Rows from block 4, named by matrix and row number. Rows with one number belong to one channel. Each number is 128 + 24 x the weight over its row's rms, rounded and kept within 0 to 255. All counts start at 0. Numbers have three digits each. After the name is the row's rms in percent of the matrix's.
# convs0: first width-5 conv, stride 2 (model.blocks.4.convs.0.weight, 192x160x5), inputs 0-10, a 5 kernel for each
# convs1: second width-5 conv (model.blocks.4.convs.1.weight, 192x192x5, transposed), outputs 0-10, a 5 kernel for each
convs0.28 107:118109117132139143134151172165175142135128108115115150120142135146129129087093129103121111109091120144166105123153169155114108077136141145110101088104133132133119118
convs1.28 107:134140095091120171159093140141102078122153158128127099116133152112121127117126128111130154128120126134129093108110136097132113127106111128136125112093143126125140140
convs0.29 093:106109126090132150140112113155120126083127132131126136146146165166126133148127156142122128159136134159149099131105081102133127111173170126125120093138109124115121138
convs1.29 092:145122100101145123149149142137123126130135119123112097101133117105129097094121124124149136130116146129090124133124133124144095157135096100121095110098110135131113128
convs0.30 090:125116094157116115118127156108078175172127113140127122135120136173157121135131132090137155138145144121161109146106150160079093123131154139090128138111129109133128098
convs1.30 096:132112127142114119138065094105134130125124136087093104078116134118142150146095135150147122127160084103098103115118133108155122126140115107111113121129116107090105126
convs0.31 109:124092081116120102126111084124126136142120156136150135115126128109111084096083055105102133096052110147125093085131143144131126135077061125108092093128119136144111108
convs1.31 097:133150117145147164122130142143149079134138130176166163177188076106100121139113124116130160140137122172163157174157139156089061091115120182162171169167181147157133134
convs0.32 091:145149123133111081087128161173093122095120146161152155102135123142138129147112127132118113154172133118137171174141121091124105098125172126132116110126083124151160162
convs1.32 091:113130140144142134154109147134113097126135167117116120116138136124067108131162157115109129103114149163108124090096134145135137101090133115117130120117130113082107091
convs0.93 106:163168150129146127142114140122157162150141125140124127132122139147139125138074114132153165149145162143163160167141118123115112128079107124150140135153134121131133150
convs1.93 116:080089119147078121116119133115103089119108119171169158164145122115099152150103137108124128100127143132165165139116110106137173149097054141134132130131112141099133092
convs0.94 104:143129093086090172158100052023153115140116135138109093120138121163129115115127165117092114126123077085108125137102073128172134123145134127110118098116155141130112108
convs1.94 106:151103131122174128145159141119152119147168116100117148138113117099137164136114118148127156121136153129153133139127102124094126102108126130128123097133149170151111089
convs0.95 095:140143109080104174200124100102156137114137141123114119085118104110145142130164138128121088091100100122093128148143096101188154112108155137144101093096141143153127143
convs1.95 098:111114146144174109138123101105118146149134145132095130128152113115092113112146160123113097130106120107111148139143102126104122118124136120122129122150152144139126103
convs0.96 090:094095119143140111134130095140151080113094122131112148125123157120112126170145152088101141150144147136118120094098103127095154111156141137098105128131152140110094097
convs1.96 085:126123103112119127129133104126134144109118141100119125083112133136150120100130104123108113124138132163120126143131166125148117136130096123129147126113124129166147127
convs0.97 110:121090108121125124105120132121165180153167135170151155142171143155148117113123101115093121102120135128120090100075078101174140130150130099079097123109135143149129143
convs1.97 113:132091137154158105091089108087122144098133110148147142147143083097124109134166135141148121078152147142162120132123144148126108150130158129135142143149118140141160171
convs0.98 104:130117105077113110121122106123087061085102120156126153153144116140150135135077098102089099170163078090148148143123096138091087169130155145133105081118104087107147143
convs1.98 105:156126126131127154143184147077112107094108097190196179197177086097077091102089122139132111161138135130159129176156124198078104102124142191190184171199150171162147166
convs0.99 090:150124132126138116154128101163082114137110137169145127158141102083067075091157138111107135134126097111078098096117107122167122077136129144148142124119101118120136124
convs1.99 087:171149132106097094109140131153104104105086120163146148142160066091131125157139129157125150109132149168156161145121156183108102096113137168156150151145130168188155162
convs0.100 097:122131129075110137096109121128113137149166134145124120152124139164120115117143113124102164143138152133130165154130139165124123129103066126112117120111134124146131145
convs1.100 094:137110098115142157135139091134167120136148125113116133126147141141114088131145122109136129111111131112186136139123145125139152112144130123132116121126160153115110109
convs0.101 103:157121135113130120093102097096126131101121106132161119081115147154146118108143139112142155119124129149133153162172126131124144141117097132128126112139174129135101124
convs1.101 106:117137117077138098099144131155084133095107150117109112134124127092137151150092123159152178133171095161122087128134106128131092138113127132122119137122111142158112131
convs0.102 102:166131140128155106126134124152131135100140103125154138156149122135134144111198172146125115131122133103129142131147095109116171091145189156160144114142112132120101154
convs1.102 109:132135109096119098076129124119161157107123108104128152142118112126111150122099106118178167126132088110142123121143115099113111136120159146124143124127161147140116141
convs0.103 098:107084133142133146115105111099124128096103085153120134114142121109132118113028058097100111111098081097136095124168155099118122088082071104099125111099088115100114141
convs1.103 110:152145126107139166129111136116115109122122150094088115137147151135116118097137132128139110127116131136164144132103087072140120130111137123111133117123144140130129130
convs0.104 096:109096114099111126134102109122167128162158101125099147172142141142109129136151189119121133114134140135107128114138091103145133120086139133113121134123132154115089113
convs1.104 090:135120096077136154142122102102119134131113130115112134100130131135148090115135107130102106135129096113117158132112147142125112122132120131117108123111110144139150133
convs0.105 113:152105110119138134073116171097148140121139103096121166186157163134145151132090115164133110100148146126113152131125137094125084073118088145119122147154105102116129114
convs1.105 117:157152104099098129119104111092126104102143154111153104128149118076122138111110091092149169132135127113126152139133129141116116127106096147131130126149113115102134115
convs0.106 108:123141108111130115124107115100140123085115115100152147124125119122084110103117137115116082147148123092088095150135114135161105107110139130119106123132121101114112095
convs1.106 114:117147158131136121098114132128116134123151127122135146122126123089113104127130103111160161170140107098138123146141157181097098105145106111119130142122111122137129128
convs0.107 126:142137139126104115101108120127126174131126102131103107110118152132136149151151129140174152166144150129132140126131140104096136125134107158147137134123152149166161151
convs1.107 124:127137141130136150134134159132144135103106141159156168155154107105119109122133125150145144169116118130165146118115105118134145134139154144143161155158139147146146141
convs0.108 111:165154115124139114153133085120147167105148082118107131110135141128119154107082065080148143134134152154092142105077153149114129105115103136142131132112112145110085075
convs1.108 111:115120132141114098079083106138093106104147175156137147139158105084112103133125148146124147116106154177168110105112119133126128113075106145144150151152156115122152181
convs0.109 100:162146132148123173143137122126116045093107122108109129146141128073119132126141103129129136170176139146127118133129102130137165153188173141132115101105104138147138108
convs1.109 100:129103100144112128091106172103074104112158113116147140122110087100134143145097099104143173128135106167149125122127137141138119106128052111123118142115145130141125089
convs0.110 104:159121144128131103151115113098117109096087126136111102123131122121143149132079092105107089164169168194188162149128089099163160062128091117120119104127118121119136114
convs1.110 099:165150080127137118110106119124160146126128110109104125091118111163166134116101160134151148143129110109154095106108113142118145118158095092109118120113135109122125144
convs0.111 112:119114137106108118124135153144132110093089111100086108098109143153145129132123119101105122141127118124144127142149131120121087114152107139152147105099101103108130115
convs1.111 112:139108183131144134111154123123159170123097121123085110110094158117099091147140139111096167112111093119140135141113109103155099107108131124134113104090142128122125116
convs0.112 113:128120124111139122103123143152121086117104119087097106135141111119114115103153129130146136159164143134132138119132121142173161113115076146142134126133129133137139118
convs1.112 104:127109119153112124154156138123119147194123074128137138136142152118108119134140140134148153125124136123123101135109138165142125141153129131144139135129183156119140148
convs0.113 101:099105123145139114134146120132162128115082126090082099117124116112096100096077126188125107115125114123115108111120161171115111111111139141113117138145120143131118126
convs1.113 098:080093131134155111139138133132140096126117100139138133141147136110083121162150160127132129029108120148153133114126128145105132091137161131133132137138141136125137155
convs0.114 107:119135137142133129146121153102139126150082109133151130129123173157167102080157148126118111119131139177144110121150166148148150111118072126129124112102138144115143142
convs1.114 105:060114131119139128149134084091131122160149116135130130143148180105132159148159122116131081123147138141185111121109125098190134095132127145138125127126156156117093095
convs0.115 111:133093105117115168157123126103127150116137146132124116117128133129132123144159149164143139119100113099107116090105067091129158147145113142122117120118161149140124124
convs1.115 084:083119103159129113123137147145120113090087110126124120116116089108105117117115112126119119099100117147123090108152158137084118099085091127124121119117118121150127106
convs0.116 110:121129116139120101139136131113155155124137119120123108079120181122132136134144155156137144106101094143130131161125113091185186202137090127119125133136136130119130132
convs1.116 103:106142130128164101117116158130098088100127121147144153151143094119093116151168118127153135102108120161126123125117129119157099065152098145143140151149092115145129134
convs0.117 105:108116137145129124116107111116171144092071118111121142135118154138120097122146106116166167159181160154145084105149166152113071112098114121152155156150145127087063072
convs1.117 093:152160148090164140164128114117140160153156151146145148144156123109066131158101116125111140139128142111146114114123132140101096119100142129138126152133125146132125110
convs0.118 092:091121151102100126158132126143188160071145120065089125109100147137080142162140130138115119134154130116128106123137128117135168121149115091121134104113113106102139145
convs1.118 092:145137138111168080094121096136073077123151135146149126147111111115150141165122117159138123151098134068094144137161137138128122099144143142134133141141126130139127150
convs0.119 110:115129120128103159109108132139116086088069106109115135131130128088102128141132114128143117175176141118152115092098103115161122161145162122097112158147116131138111134
convs1.119 105:131173105105146107105126107118142123138120099142134165120149132143140120115134148175123131128132118144087135135137143158145163143151136154155162147144134132169154171
convs0.120 096:131151107103123164158141157138113158170121076146102121129101080100115111108193130108110100150125109107094128129109109119159174134103069117111120096077123125132137093
convs1.120 095:126099088113106117083128111102060094082116142145154144129139135117156148151173129099149113107145164131095177138145142171114104107096108145132139128167143166144121122
convs0.121 098:107113128124102116099148126149178155136113149098108131168143177133116135131156129131147149171178150142142083065103108123140087158156149123129095089096134117122122123
convs1.121 098:072089121094104075072115152105073104148150116122135137143142108095123162183107092113129161131146097138156134135152137137128122097128118137138130150114091120116124120
convs0.122 102:148141128131155112132127141158152147153154135131117143138131115103144144146139110103135176131134157134121118114146147160130113107138107135085108116129110085088121130
convs1.122 102:093058133124112091107087072101062116188147152146138144151135138089115123171140111111150117149096108117158131130140132158150105109093130143143140146150100119128101126
convs0.123 105:131128109123133172164139161154081128154094112143140137115127109074119104100146165114101095131130126113107147149128109113123101126163108138132141152139165136133125124
convs1.123 094:124134170144130129124124115097145113102156181148145141138148094100104123136102110128128133136138163147135105093139153183144153100109132143140141140145110125141119122
convs0.124 093:164142126121134149116128088130166138091137131119108123138110173143117105103126068089125187125119109128136126135106081135087147141093150146144157130153141094129119102
convs1.124 090:138093114108127109121146101095104137135152137141160141142119110096095103116104146128131144120132144104144151156115109114155097128120109148133107109124151111123138143
convs0.125 090:121135135132117118142149078125077093115105073090097108118117097097110085081157146161119114112121089138098110142122153145174100118081118118096107123111115152110095108
convs1.125 092:131075130118124080101086088113072102113144167177159162179164063075097107108149106156153117071138114133116155158128112107115126069077107167161163162170151172119125138
convs0.126 098:122162144141141153146175147119178125134101129149170148142123108106111108118156108159105123119096104135144107127124136129110117079124151080109126131131139148129142134
convs1.126 095:121057134161097111109112129169048104136088153163152148149155168136129099115152142136117127097074105130143151150094107121148102123097124150142139145153122127114136143
convs0.127 096:163135102108136157122102130121077106076134176101085113133132120124139119097125098095118152133147145128177147121123078114051134101129136112109098111124111099127139118
convs1.127 094:154084133122111116101097133120082129197121142151162139142151116096103116116133124093113142113107112095138134136096133116117071119120095135137144142136148124114133112
convs0.128 119:118106135121120125124155179141134147151141122142134144133157109142147130116110107132120110122137110117150126125109102144082127103119118116110131105096128125123107089
convs1.128 110:133083081101120133087111157103104175160108098135143171125120097129109138138099154112133146090107111108108134106156099138119079113126099140144140130124144132122144099
convs0.129 097:151115107110141122103151132151170106115118131085129150178141135156118118138092107151146144117112107133186135115100068076070129141103147133103129121137086085110115122
convs1.129 099:115090112117106078106115146117111105118160122156173172168152075083097137125124136126123161107117136106087154144152139147114100118129125155151153147141100085101132122
convs0.130 124:153160147133120119131125138160118117124139155143137118115105135134132118129111095126095104137138133122119154162131114088164144143134128136142143145120124113123108131
convs1.130 097:138106127112149146126151129097104124110103076120122114122120137102104149131125118114129124147139154139131139110101081079124107114135140113112111121122123159119107152
convs0.131 103:113130128107103134173159130125180150139111112134129138109133101130141119115132144127086084159161109118092115123137124116130133155144182100126108102109150144140138166
convs1.131 101:147100141139132083094130146121071085110137180160165186170151121117112130139163146114134113125105120156143135146149157136134128129143131165164171160162122157179147117
convs0.132 092:089107136121122118148156122147104122148112097141161141118126131124130146190116113164177103132132137146147108124132100107074118132128094155138131118099095123119102117
convs1.132 100:138109105116105122117126116084187153122136150154156163180158126112093148114071097115150172150134117090081156144133140133092120126127113146149150156133087082119121114
convs0.133 095:126067113115105136166109115150137132117112134128116140116108078085104086109135142085068067095116096127126128108103108113118209188183148109127136141132150176159143132
convs1.133 096:132108102113149127166141124130135175132099131151140157144180129125142118124167144123086128127122115120093180142150146135107111132108118153136151164155176135148145161
convs0.134 097:128118127122089144096072069091153153125130162098103106086090133109111141171087113127087154136198166155124135123109076092208092087071090141117130104074172113077079136
convs1.134 099:083108090107096127149117093092106118138116138172173192192186150151117107104179172126131145114120126083088170156130145120093099130065076175184176173184142154158165127
convs0.135 114:127162136070094137160124060089161142131108128133140111133151106097136178136140183144075085121127142113123142166141116128126148103054105138159119089097152152143116145
convs1.135 102:135159154154165131128155101117149142133162149098123131116123104154128136110159124111084141151076112104092127119127100143128131135130136124121121105121126108117108131
convs0.136 104:110122127143128135122158167162127103123149136152147128130123172167161169136163121081100132148135108103140130146112139145055106182209168113110145147136097069110126106
convs1.136 098:175138114103077110124114089097146104114152110137136138139154101104147141154145131125096116101172132118083081119135123098082121106159153137127141124151156116095124149
convs0.137 097:126088117114107124121091092126127097135142126127107114102119162132129125121125084128115165145137127125131143133158124120110113127089157123132138148135157132138146138
convs1.137 092:089089124141130111129140133126096116114105101124128131123128100103110102123112110125137124103099102137094133110136144144140127095069168118122127122119105143154123104
convs0.138 102:103092114130101128101123112109129126137123102089109124123106128111108118128097103084089102106153148156174073091101103131120128136127119104107141145124103112112108097
convs1.138 110:098077099099108109134118114130089103104120126159179163166154132121108114136146119120134129071094105103129170130152158111111146144090105157163152138167143140138164172
convs0.139 094:100100114125151120118118118120086072092115137126120113127123135127110120099141120140158159129139153136107103091072094117120177124141172114093105131142152137132136111
convs1.139 097:185109102087077093097119128141125095165164125138135139140138091138139126114142138153142130133131143130115095119104142134158139089144100139138137136133139136112139154
convs0.140 098:095148140087091130152107114103155130171129054104119122126127149130082152143112123153125089164141115097121117124143100123185168126067130081151145073112133153123095121
convs1.140 100:137137110109144091115145119100133106130151096113115088117120143139124159131152075138153111124101090090057158112120139144115148097152149111106123122119137135111103125
convs0.141 098:150146135136121153143121103115119113085058109136150160118097146094135148151137143162133133123119098148108120136122107109157120142115112164142116123119143124099097135
convs1.141 095:126140132131127145130113084104107138133136144128129133133122113152131137130139165149115121156141101109108144158116124150125119137091133150145115124139126103120141151