Weights of a small sound classifier: 77.2 epochs.
Rows from block 3, named by matrix and row number. Rows with one number belong to one channel. Each number is 200 + 20 x the weight over its row's rms, rounded and kept within 0 to 999. All counts start at 0. After the name is the row's rms in percent of the matrix's.
# convs0: first width-5 conv (model.blocks.3.convs.0.weight, 160x160x5), inputs 15-29, a 5 kernel for each
# convs1: second width-5 conv (model.blocks.3.convs.1.weight, 160x160x5, transposed), outputs 15-29, a 5 kernel for each
convs0.130,105,211,199,235,233,202,205,173,179,203,211,207,210,211,221,225,216,179,189,200,202,222,181,188,199,201,228,218,227,209,235,224,219,218,211,207,184,172,202,224,215,205,225,218,177,191,165,158,167,190,183,168,178,184,207,214,244,217,208,192,222,145,159,167,185,177,185,187,172,210,202,204,178,192,242,187
convs0.131,101,195,205,221,218,203,150,194,208,239,228,215,203,199,193,193,216,185,217,224,227,204,200,202,217,212,235,226,210,205,197,197,198,217,194,202,212,189,175,185,196,181,197,202,219,206,189,193,202,218,215,188,203,202,195,184,216,221,218,184,189,210,220,226,222,235,156,218,190,213,256,216,200,209,227,228
convs0.132,085,186,205,178,167,160,210,202,186,157,185,203,190,196,204,210,174,185,173,187,190,215,217,216,216,204,232,223,204,181,191,264,206,191,213,194,201,177,178,193,198,178,202,155,185,193,212,218,249,262,228,184,181,175,166,182,185,186,178,195,206,215,219,222,228,243,153,201,251,222,185,198,210,219,220,187
convs0.133,091,213,221,188,209,185,219,192,176,185,188,210,225,236,227,212,165,191,208,186,200,204,206,191,184,192,191,206,198,201,208,206,227,224,215,199,250,211,181,179,183,207,226,222,197,222,185,184,197,191,200,184,184,191,201,208,248,230,201,220,242,239,246,242,243,219,247,204,173,233,209,173,202,232,238,193
convs0.134,082,207,203,192,228,196,226,193,183,186,230,197,194,199,216,207,204,219,219,224,209,186,219,185,197,178,209,239,198,189,228,191,225,218,203,192,189,166,183,207,216,185,199,176,236,219,196,210,207,173,174,201,191,188,171,187,188,155,201,215,213,228,240,218,215,233,169,189,190,211,187,151,161,215,215,213
convs0.135,092,188,203,199,221,226,198,173,193,218,180,199,210,215,208,204,194,218,228,219,231,181,185,206,223,210,243,235,209,192,228,243,231,194,215,232,190,176,191,202,208,189,222,222,188,182,200,218,207,156,182,193,188,197,202,173,242,222,212,201,210,197,200,220,238,232,235,163,201,237,206,199,211,234,207,231
convs0.136,101,205,208,183,212,222,232,226,224,225,215,216,205,214,218,211,182,173,171,198,228,159,186,198,200,190,197,207,177,139,209,192,199,214,209,206,210,204,203,211,222,191,195,220,186,176,145,173,189,220,209,214,199,210,206,177,223,208,195,175,193,206,203,198,177,171,211,204,202,167,211,159,191,187,218,219
convs0.137,097,173,202,194,182,172,198,197,168,184,193,185,202,222,214,206,196,183,186,186,208,170,189,225,213,194,186,193,208,210,215,225,201,183,171,178,192,188,199,177,145,187,175,204,221,207,209,210,212,202,215,211,226,158,158,202,181,221,201,184,214,167,154,183,212,216,198,223,148,182,212,231,182,163,153,188
convs0.138,121,195,205,222,195,167,176,204,190,202,164,192,195,195,190,207,236,212,220,224,188,223,235,234,223,188,210,220,212,210,215,177,177,188,191,199,173,191,186,198,199,195,200,226,193,173,184,187,207,233,219,189,217,206,200,191,193,197,184,165,170,171,182,178,171,172,193,181,223,267,251,202,197,184,227,227
convs0.139,093,190,200,223,180,151,230,216,217,193,194,218,220,219,199,193,180,175,205,207,209,226,207,222,233,231,246,242,238,224,191,195,216,220,217,242,219,199,214,204,214,217,206,198,169,187,185,189,190,220,223,235,230,216,200,200,201,186,217,217,201,232,222,226,214,203,200,210,234,221,202,194,223,210,208,193
convs0.140,099,191,202,177,192,193,227,203,184,215,230,207,209,203,208,211,194,191,152,161,182,213,223,194,174,194,223,210,172,190,175,202,197,191,200,190,216,209,186,196,225,219,227,216,193,202,218,246,259,237,211,148,132,146,194,232,200,223,216,210,209,210,190,152,161,206,185,185,218,210,204,198,221,238,234,187
convs0.141,098,212,188,174,182,161,213,203,210,211,186,180,194,187,195,214,201,183,179,200,202,196,178,174,195,169,199,200,181,204,206,224,199,189,194,173,168,156,177,215,244,217,209,186,216,212,204,213,228,216,203,134,161,205,176,199,217,185,184,176,224,186,209,223,221,205,168,233,244,214,200,173,190,225,211,167
convs0.142,090,229,219,169,187,188,193,196,223,224,215,160,180,194,183,193,201,196,201,204,205,218,198,206,221,187,156,180,213,246,221,196,160,192,197,172,205,237,233,180,199,213,203,175,244,236,186,198,183,165,174,211,238,214,171,196,183,188,199,236,221,147,159,179,180,185,168,223,212,211,214,202,212,214,148,208
convs0.143,096,195,194,214,210,225,197,209,208,202,208,201,200,195,196,198,186,214,205,209,207,209,217,222,210,209,202,217,215,220,193,218,215,212,226,226,213,219,201,206,227,224,218,198,191,211,187,190,198,197,192,233,207,199,181,215,215,213,213,229,224,176,189,204,198,206,239,226,234,216,211,222,239,249,209,206
convs0.144,104,215,218,226,178,181,238,209,213,218,199,199,200,202,197,202,191,182,184,211,217,207,196,196,211,235,203,205,162,163,198,220,202,191,207,231,210,198,192,187,181,206,228,186,202,218,174,170,180,211,207,201,215,216,168,148,199,194,193,205,173,224,208,206,189,178,231,239,197,181,180,199,194,196,230,202
convs0.145,099,191,183,186,179,207,208,232,191,174,206,173,190,207,194,185,228,196,210,217,200,177,191,218,206,189,210,186,189,165,187,181,176,168,192,206,176,161,205,226,195,173,215,230,221,213,160,168,181,196,179,213,191,164,167,180,204,170,174,172,209,198,213,228,226,216,204,164,164,216,217,167,155,192,235,247
convs0.146,106,178,181,180,183,197,196,193,194,177,191,213,211,218,206,206,155,169,173,198,217,210,209,192,195,220,171,179,235,192,187,206,201,221,223,213,174,202,215,215,212,182,191,195,200,192,180,193,177,195,186,191,211,200,174,179,178,183,207,228,186,236,202,222,206,211,214,237,220,214,177,222,243,209,206,168
convs0.147,091,175,201,187,214,217,181,221,213,223,229,166,173,203,230,214,202,223,200,210,208,162,206,189,194,190,204,187,189,211,206,211,193,197,214,212,186,210,212,193,194,157,198,178,197,228,173,207,230,210,194,186,159,185,183,189,203,159,158,187,210,197,216,201,213,232,170,173,225,207,197,200,195,205,187,192
convs0.148,104,204,192,187,197,203,197,200,213,226,215,209,209,215,208,200,199,192,215,200,197,198,207,211,208,201,186,180,187,191,199,210,203,202,216,218,202,201,198,198,199,212,197,201,197,197,193,184,179,166,173,202,195,196,208,217,205,173,166,180,208,202,207,207,214,212,201,180,207,191,212,245,242,248,210,207
convs0.149,110,179,179,210,199,161,192,191,168,186,179,215,216,221,235,227,230,175,221,227,232,223,159,161,181,200,219,153,204,210,223,203,220,214,194,164,150,143,196,231,213,198,200,204,178,215,158,180,211,195,191,147,194,216,190,182,198,150,175,206,186,217,205,203,211,212,179,173,216,235,184,190,204,211,210,182
convs0.150,112,223,205,212,217,199,173,220,209,204,176,160,166,189,185,187,196,187,163,195,201,190,195,206,230,226,171,172,182,203,207,176,179,195,206,199,194,169,165,179,172,246,240,214,221,227,180,200,212,191,214,208,202,173,170,208,215,165,160,155,214,177,187,219,232,205,168,245,236,210,214,183,189,217,235,223
convs0.151,108,210,178,186,212,197,198,230,244,248,229,186,181,180,183,187,227,222,218,222,218,210,217,225,234,228,199,199,198,199,207,216,219,229,225,224,208,218,224,195,185,225,205,188,209,184,193,198,199,205,197,198,208,223,221,216,224,193,188,196,228,204,200,194,195,196,182,210,213,206,197,209,202,209,188,180
convs1.130,115,204,207,238,207,197,181,174,187,194,201,220,217,170,177,181,184,175,205,221,219,173,199,207,201,182,193,194,171,192,195,215,232,244,221,229,210,202,203,188,148,209,214,216,205,215,219,223,237,208,203,200,208,219,190,193,197,199,217,208,172,228,213,161,179,181,217,200,196,228,193,212,198,227,233,185
convs1.131,104,161,158,185,217,172,194,173,203,192,173,186,205,205,212,225,207,191,227,231,189,198,185,198,173,163,195,201,219,212,190,226,195,186,173,203,227,206,169,203,162,230,197,150,195,208,197,176,176,176,179,194,184,192,213,192,218,229,209,215,211,218,219,235,168,172,209,220,215,223,195,206,172,196,222,212
convs1.132,086,176,155,170,183,179,213,191,191,204,235,197,204,195,170,157,213,202,184,171,217,164,159,165,172,157,174,206,187,176,190,202,208,212,185,181,182,176,177,207,218,209,198,185,193,163,178,200,204,194,172,199,198,206,192,188,217,226,251,213,162,200,233,203,195,210,229,178,206,208,196,184,216,225,206,176
convs1.133,098,184,200,195,221,259,209,194,194,182,204,231,219,238,244,238,164,149,164,194,199,232,174,178,163,189,191,173,180,196,183,226,228,209,202,221,188,169,177,179,172,188,219,192,200,233,203,191,180,216,248,203,220,220,219,179,215,215,204,192,182,212,238,187,185,202,191,198,191,164,185,201,202,209,216,198
convs1.134,084,245,208,188,200,179,179,207,191,178,208,209,189,186,156,159,175,180,149,177,168,210,193,176,190,187,178,197,181,183,200,202,212,196,172,138,221,192,175,174,186,252,195,159,175,204,188,217,170,186,170,209,208,209,193,192,200,170,186,184,175,196,185,192,217,181,203,194,197,194,180,151,226,210,176,204
convs1.135,094,230,206,217,183,199,176,166,187,220,222,231,214,193,183,189,209,188,205,211,194,217,173,194,201,182,220,218,193,198,202,189,207,199,172,158,209,191,191,166,172,213,215,234,155,193,187,195,179,171,211,195,184,207,217,208,187,156,175,187,208,198,195,210,203,224,181,183,218,230,221,166,204,211,222,191
convs1.136,105,185,208,198,201,187,197,224,209,191,215,228,199,194,185,191,191,190,187,214,208,214,194,197,185,212,186,180,177,205,210,198,229,208,184,166,205,230,225,222,217,225,198,165,199,198,196,206,179,181,178,237,201,198,213,213,185,173,200,218,208,167,186,176,177,156,201,210,222,179,156,169,213,204,187,183
convs1.137,098,177,236,237,215,176,184,195,229,212,211,197,190,217,227,231,189,186,192,201,185,217,212,218,225,215,229,233,232,216,192,219,212,179,206,216,168,160,192,204,205,214,232,193,160,188,191,195,230,221,198,196,185,191,208,219,228,207,194,208,190,212,264,222,228,250,209,149,179,204,200,192,220,239,221,224
convs1.138,123,189,172,174,173,197,238,226,234,224,187,186,183,179,170,159,214,203,224,209,174,191,212,214,194,189,206,210,223,202,204,234,181,188,188,162,219,210,192,164,190,178,210,196,181,210,189,223,216,211,210,206,178,202,195,194,220,194,165,170,175,172,189,173,171,192,181,211,184,176,169,238,225,189,191,188
convs1.139,097,233,215,216,216,203,224,196,183,183,173,206,195,149,174,165,192,182,161,165,171,163,186,204,207,220,179,184,207,191,204,228,217,223,201,202,231,191,176,186,190,212,200,172,165,214,197,203,186,137,193,214,204,196,234,219,173,153,195,214,221,231,201,186,204,216,201,192,209,212,199,233,246,236,199,198
convs1.140,102,195,163,176,183,193,198,197,204,217,232,230,209,183,168,185,192,168,168,175,191,224,197,193,194,160,197,206,198,151,148,215,229,221,221,203,208,202,186,183,167,182,181,184,216,226,177,204,197,217,173,216,225,212,179,175,229,196,154,158,177,210,205,200,199,166,218,212,184,154,137,194,197,219,231,197
convs1.141,093,179,196,184,187,185,224,226,222,211,226,196,193,193,173,162,233,203,212,159,169,168,176,203,212,177,199,193,170,166,194,213,221,225,205,182,203,209,200,171,184,231,228,219,230,223,182,166,220,195,150,170,185,202,202,180,225,199,180,181,156,188,215,188,191,200,237,190,162,206,195,199,212,224,226,181
convs1.142,089,199,197,194,218,159,201,204,201,220,211,187,190,184,191,177,231,207,179,153,177,213,193,171,207,216,145,173,199,186,191,208,211,192,208,197,179,179,145,160,199,214,205,166,170,193,224,209,133,188,221,188,200,183,219,201,187,192,199,209,214,210,218,205,199,210,187,160,186,205,162,153,197,200,217,212
convs1.143,094,197,174,194,150,188,215,214,212,194,198,213,216,186,199,189,186,194,190,204,220,219,218,210,214,206,189,193,174,150,182,199,206,191,202,186,204,207,188,158,214,188,216,211,203,238,193,200,188,178,213,228,188,204,227,221,214,183,153,165,194,239,225,224,210,186,181,184,211,160,192,238,196,208,191,143
convs1.144,098,210,200,173,198,197,236,218,204,200,214,221,221,188,168,176,194,217,217,188,204,206,190,211,222,243,217,180,191,214,226,224,223,217,172,168,175,176,175,150,171,209,214,195,225,249,217,227,199,180,159,200,213,205,207,225,178,147,200,202,202,174,189,161,166,212,209,185,188,189,196,217,195,204,172,197
convs1.145,101,190,176,186,177,163,198,192,185,182,188,204,194,171,159,166,171,163,154,160,219,168,172,188,188,183,204,194,198,218,217,229,208,196,175,189,190,186,207,209,177,212,242,217,169,162,229,212,218,194,183,170,160,185,197,167,226,207,206,181,227,194,171,176,163,176,204,192,212,217,223,205,192,210,200,169
convs1.146,102,228,189,189,218,211,194,182,186,221,194,191,207,201,215,191,238,203,199,202,201,187,205,175,191,223,202,189,194,179,167,166,170,193,220,212,241,235,204,204,196,179,196,212,226,230,211,208,187,214,232,226,199,207,193,185,215,226,180,183,215,206,186,224,224,205,196,211,204,168,191,204,213,203,222,211
convs1.147,087,198,176,173,161,171,183,184,193,206,229,224,202,176,150,180,204,193,167,170,205,216,176,177,198,208,179,191,189,185,204,205,212,194,187,206,198,188,162,176,197,235,182,180,189,193,209,211,207,199,206,194,210,201,184,184,212,206,226,216,212,223,201,175,207,176,191,192,190,174,203,170,210,195,223,216
convs1.148,113,211,206,193,173,181,187,173,182,186,171,223,209,194,216,231,225,241,216,198,183,202,205,184,179,185,224,233,207,192,204,218,215,207,203,193,229,207,169,179,193,185,177,202,227,233,197,207,200,181,196,192,157,162,196,182,191,184,153,175,181,195,186,225,256,219,175,196,221,202,204,238,206,189,172,206
convs1.149,106,201,183,191,182,182,207,201,213,213,225,202,220,230,218,191,221,219,208,214,195,207,193,212,206,199,233,211,172,166,202,204,159,188,209,217,199,219,227,170,178,201,211,211,173,193,185,194,215,170,174,220,181,184,193,194,226,212,186,199,182,203,222,198,188,201,207,222,197,177,167,225,207,194,200,197
convs1.150,108,205,186,213,224,183,214,249,238,222,218,180,167,182,162,160,175,209,192,162,168,229,186,196,202,198,192,218,208,192,184,222,204,200,206,191,221,213,201,204,216,190,188,224,223,183,214,225,207,206,189,177,158,189,193,195,188,207,198,214,177,163,204,208,167,170,181,202,151,198,207,226,219,190,217,216
convs1.151,118,193,165,174,206,209,227,235,221,229,202,184,198,199,211,204,225,232,206,192,203,224,234,235,225,216,186,213,221,201,186,233,230,232,215,200,238,231,224,237,229,194,201,226,191,164,192,190,154,177,165,214,205,187,184,190,210,208,206,196,169,176,167,191,200,185,209,198,203,206,209,219,216,186,199,176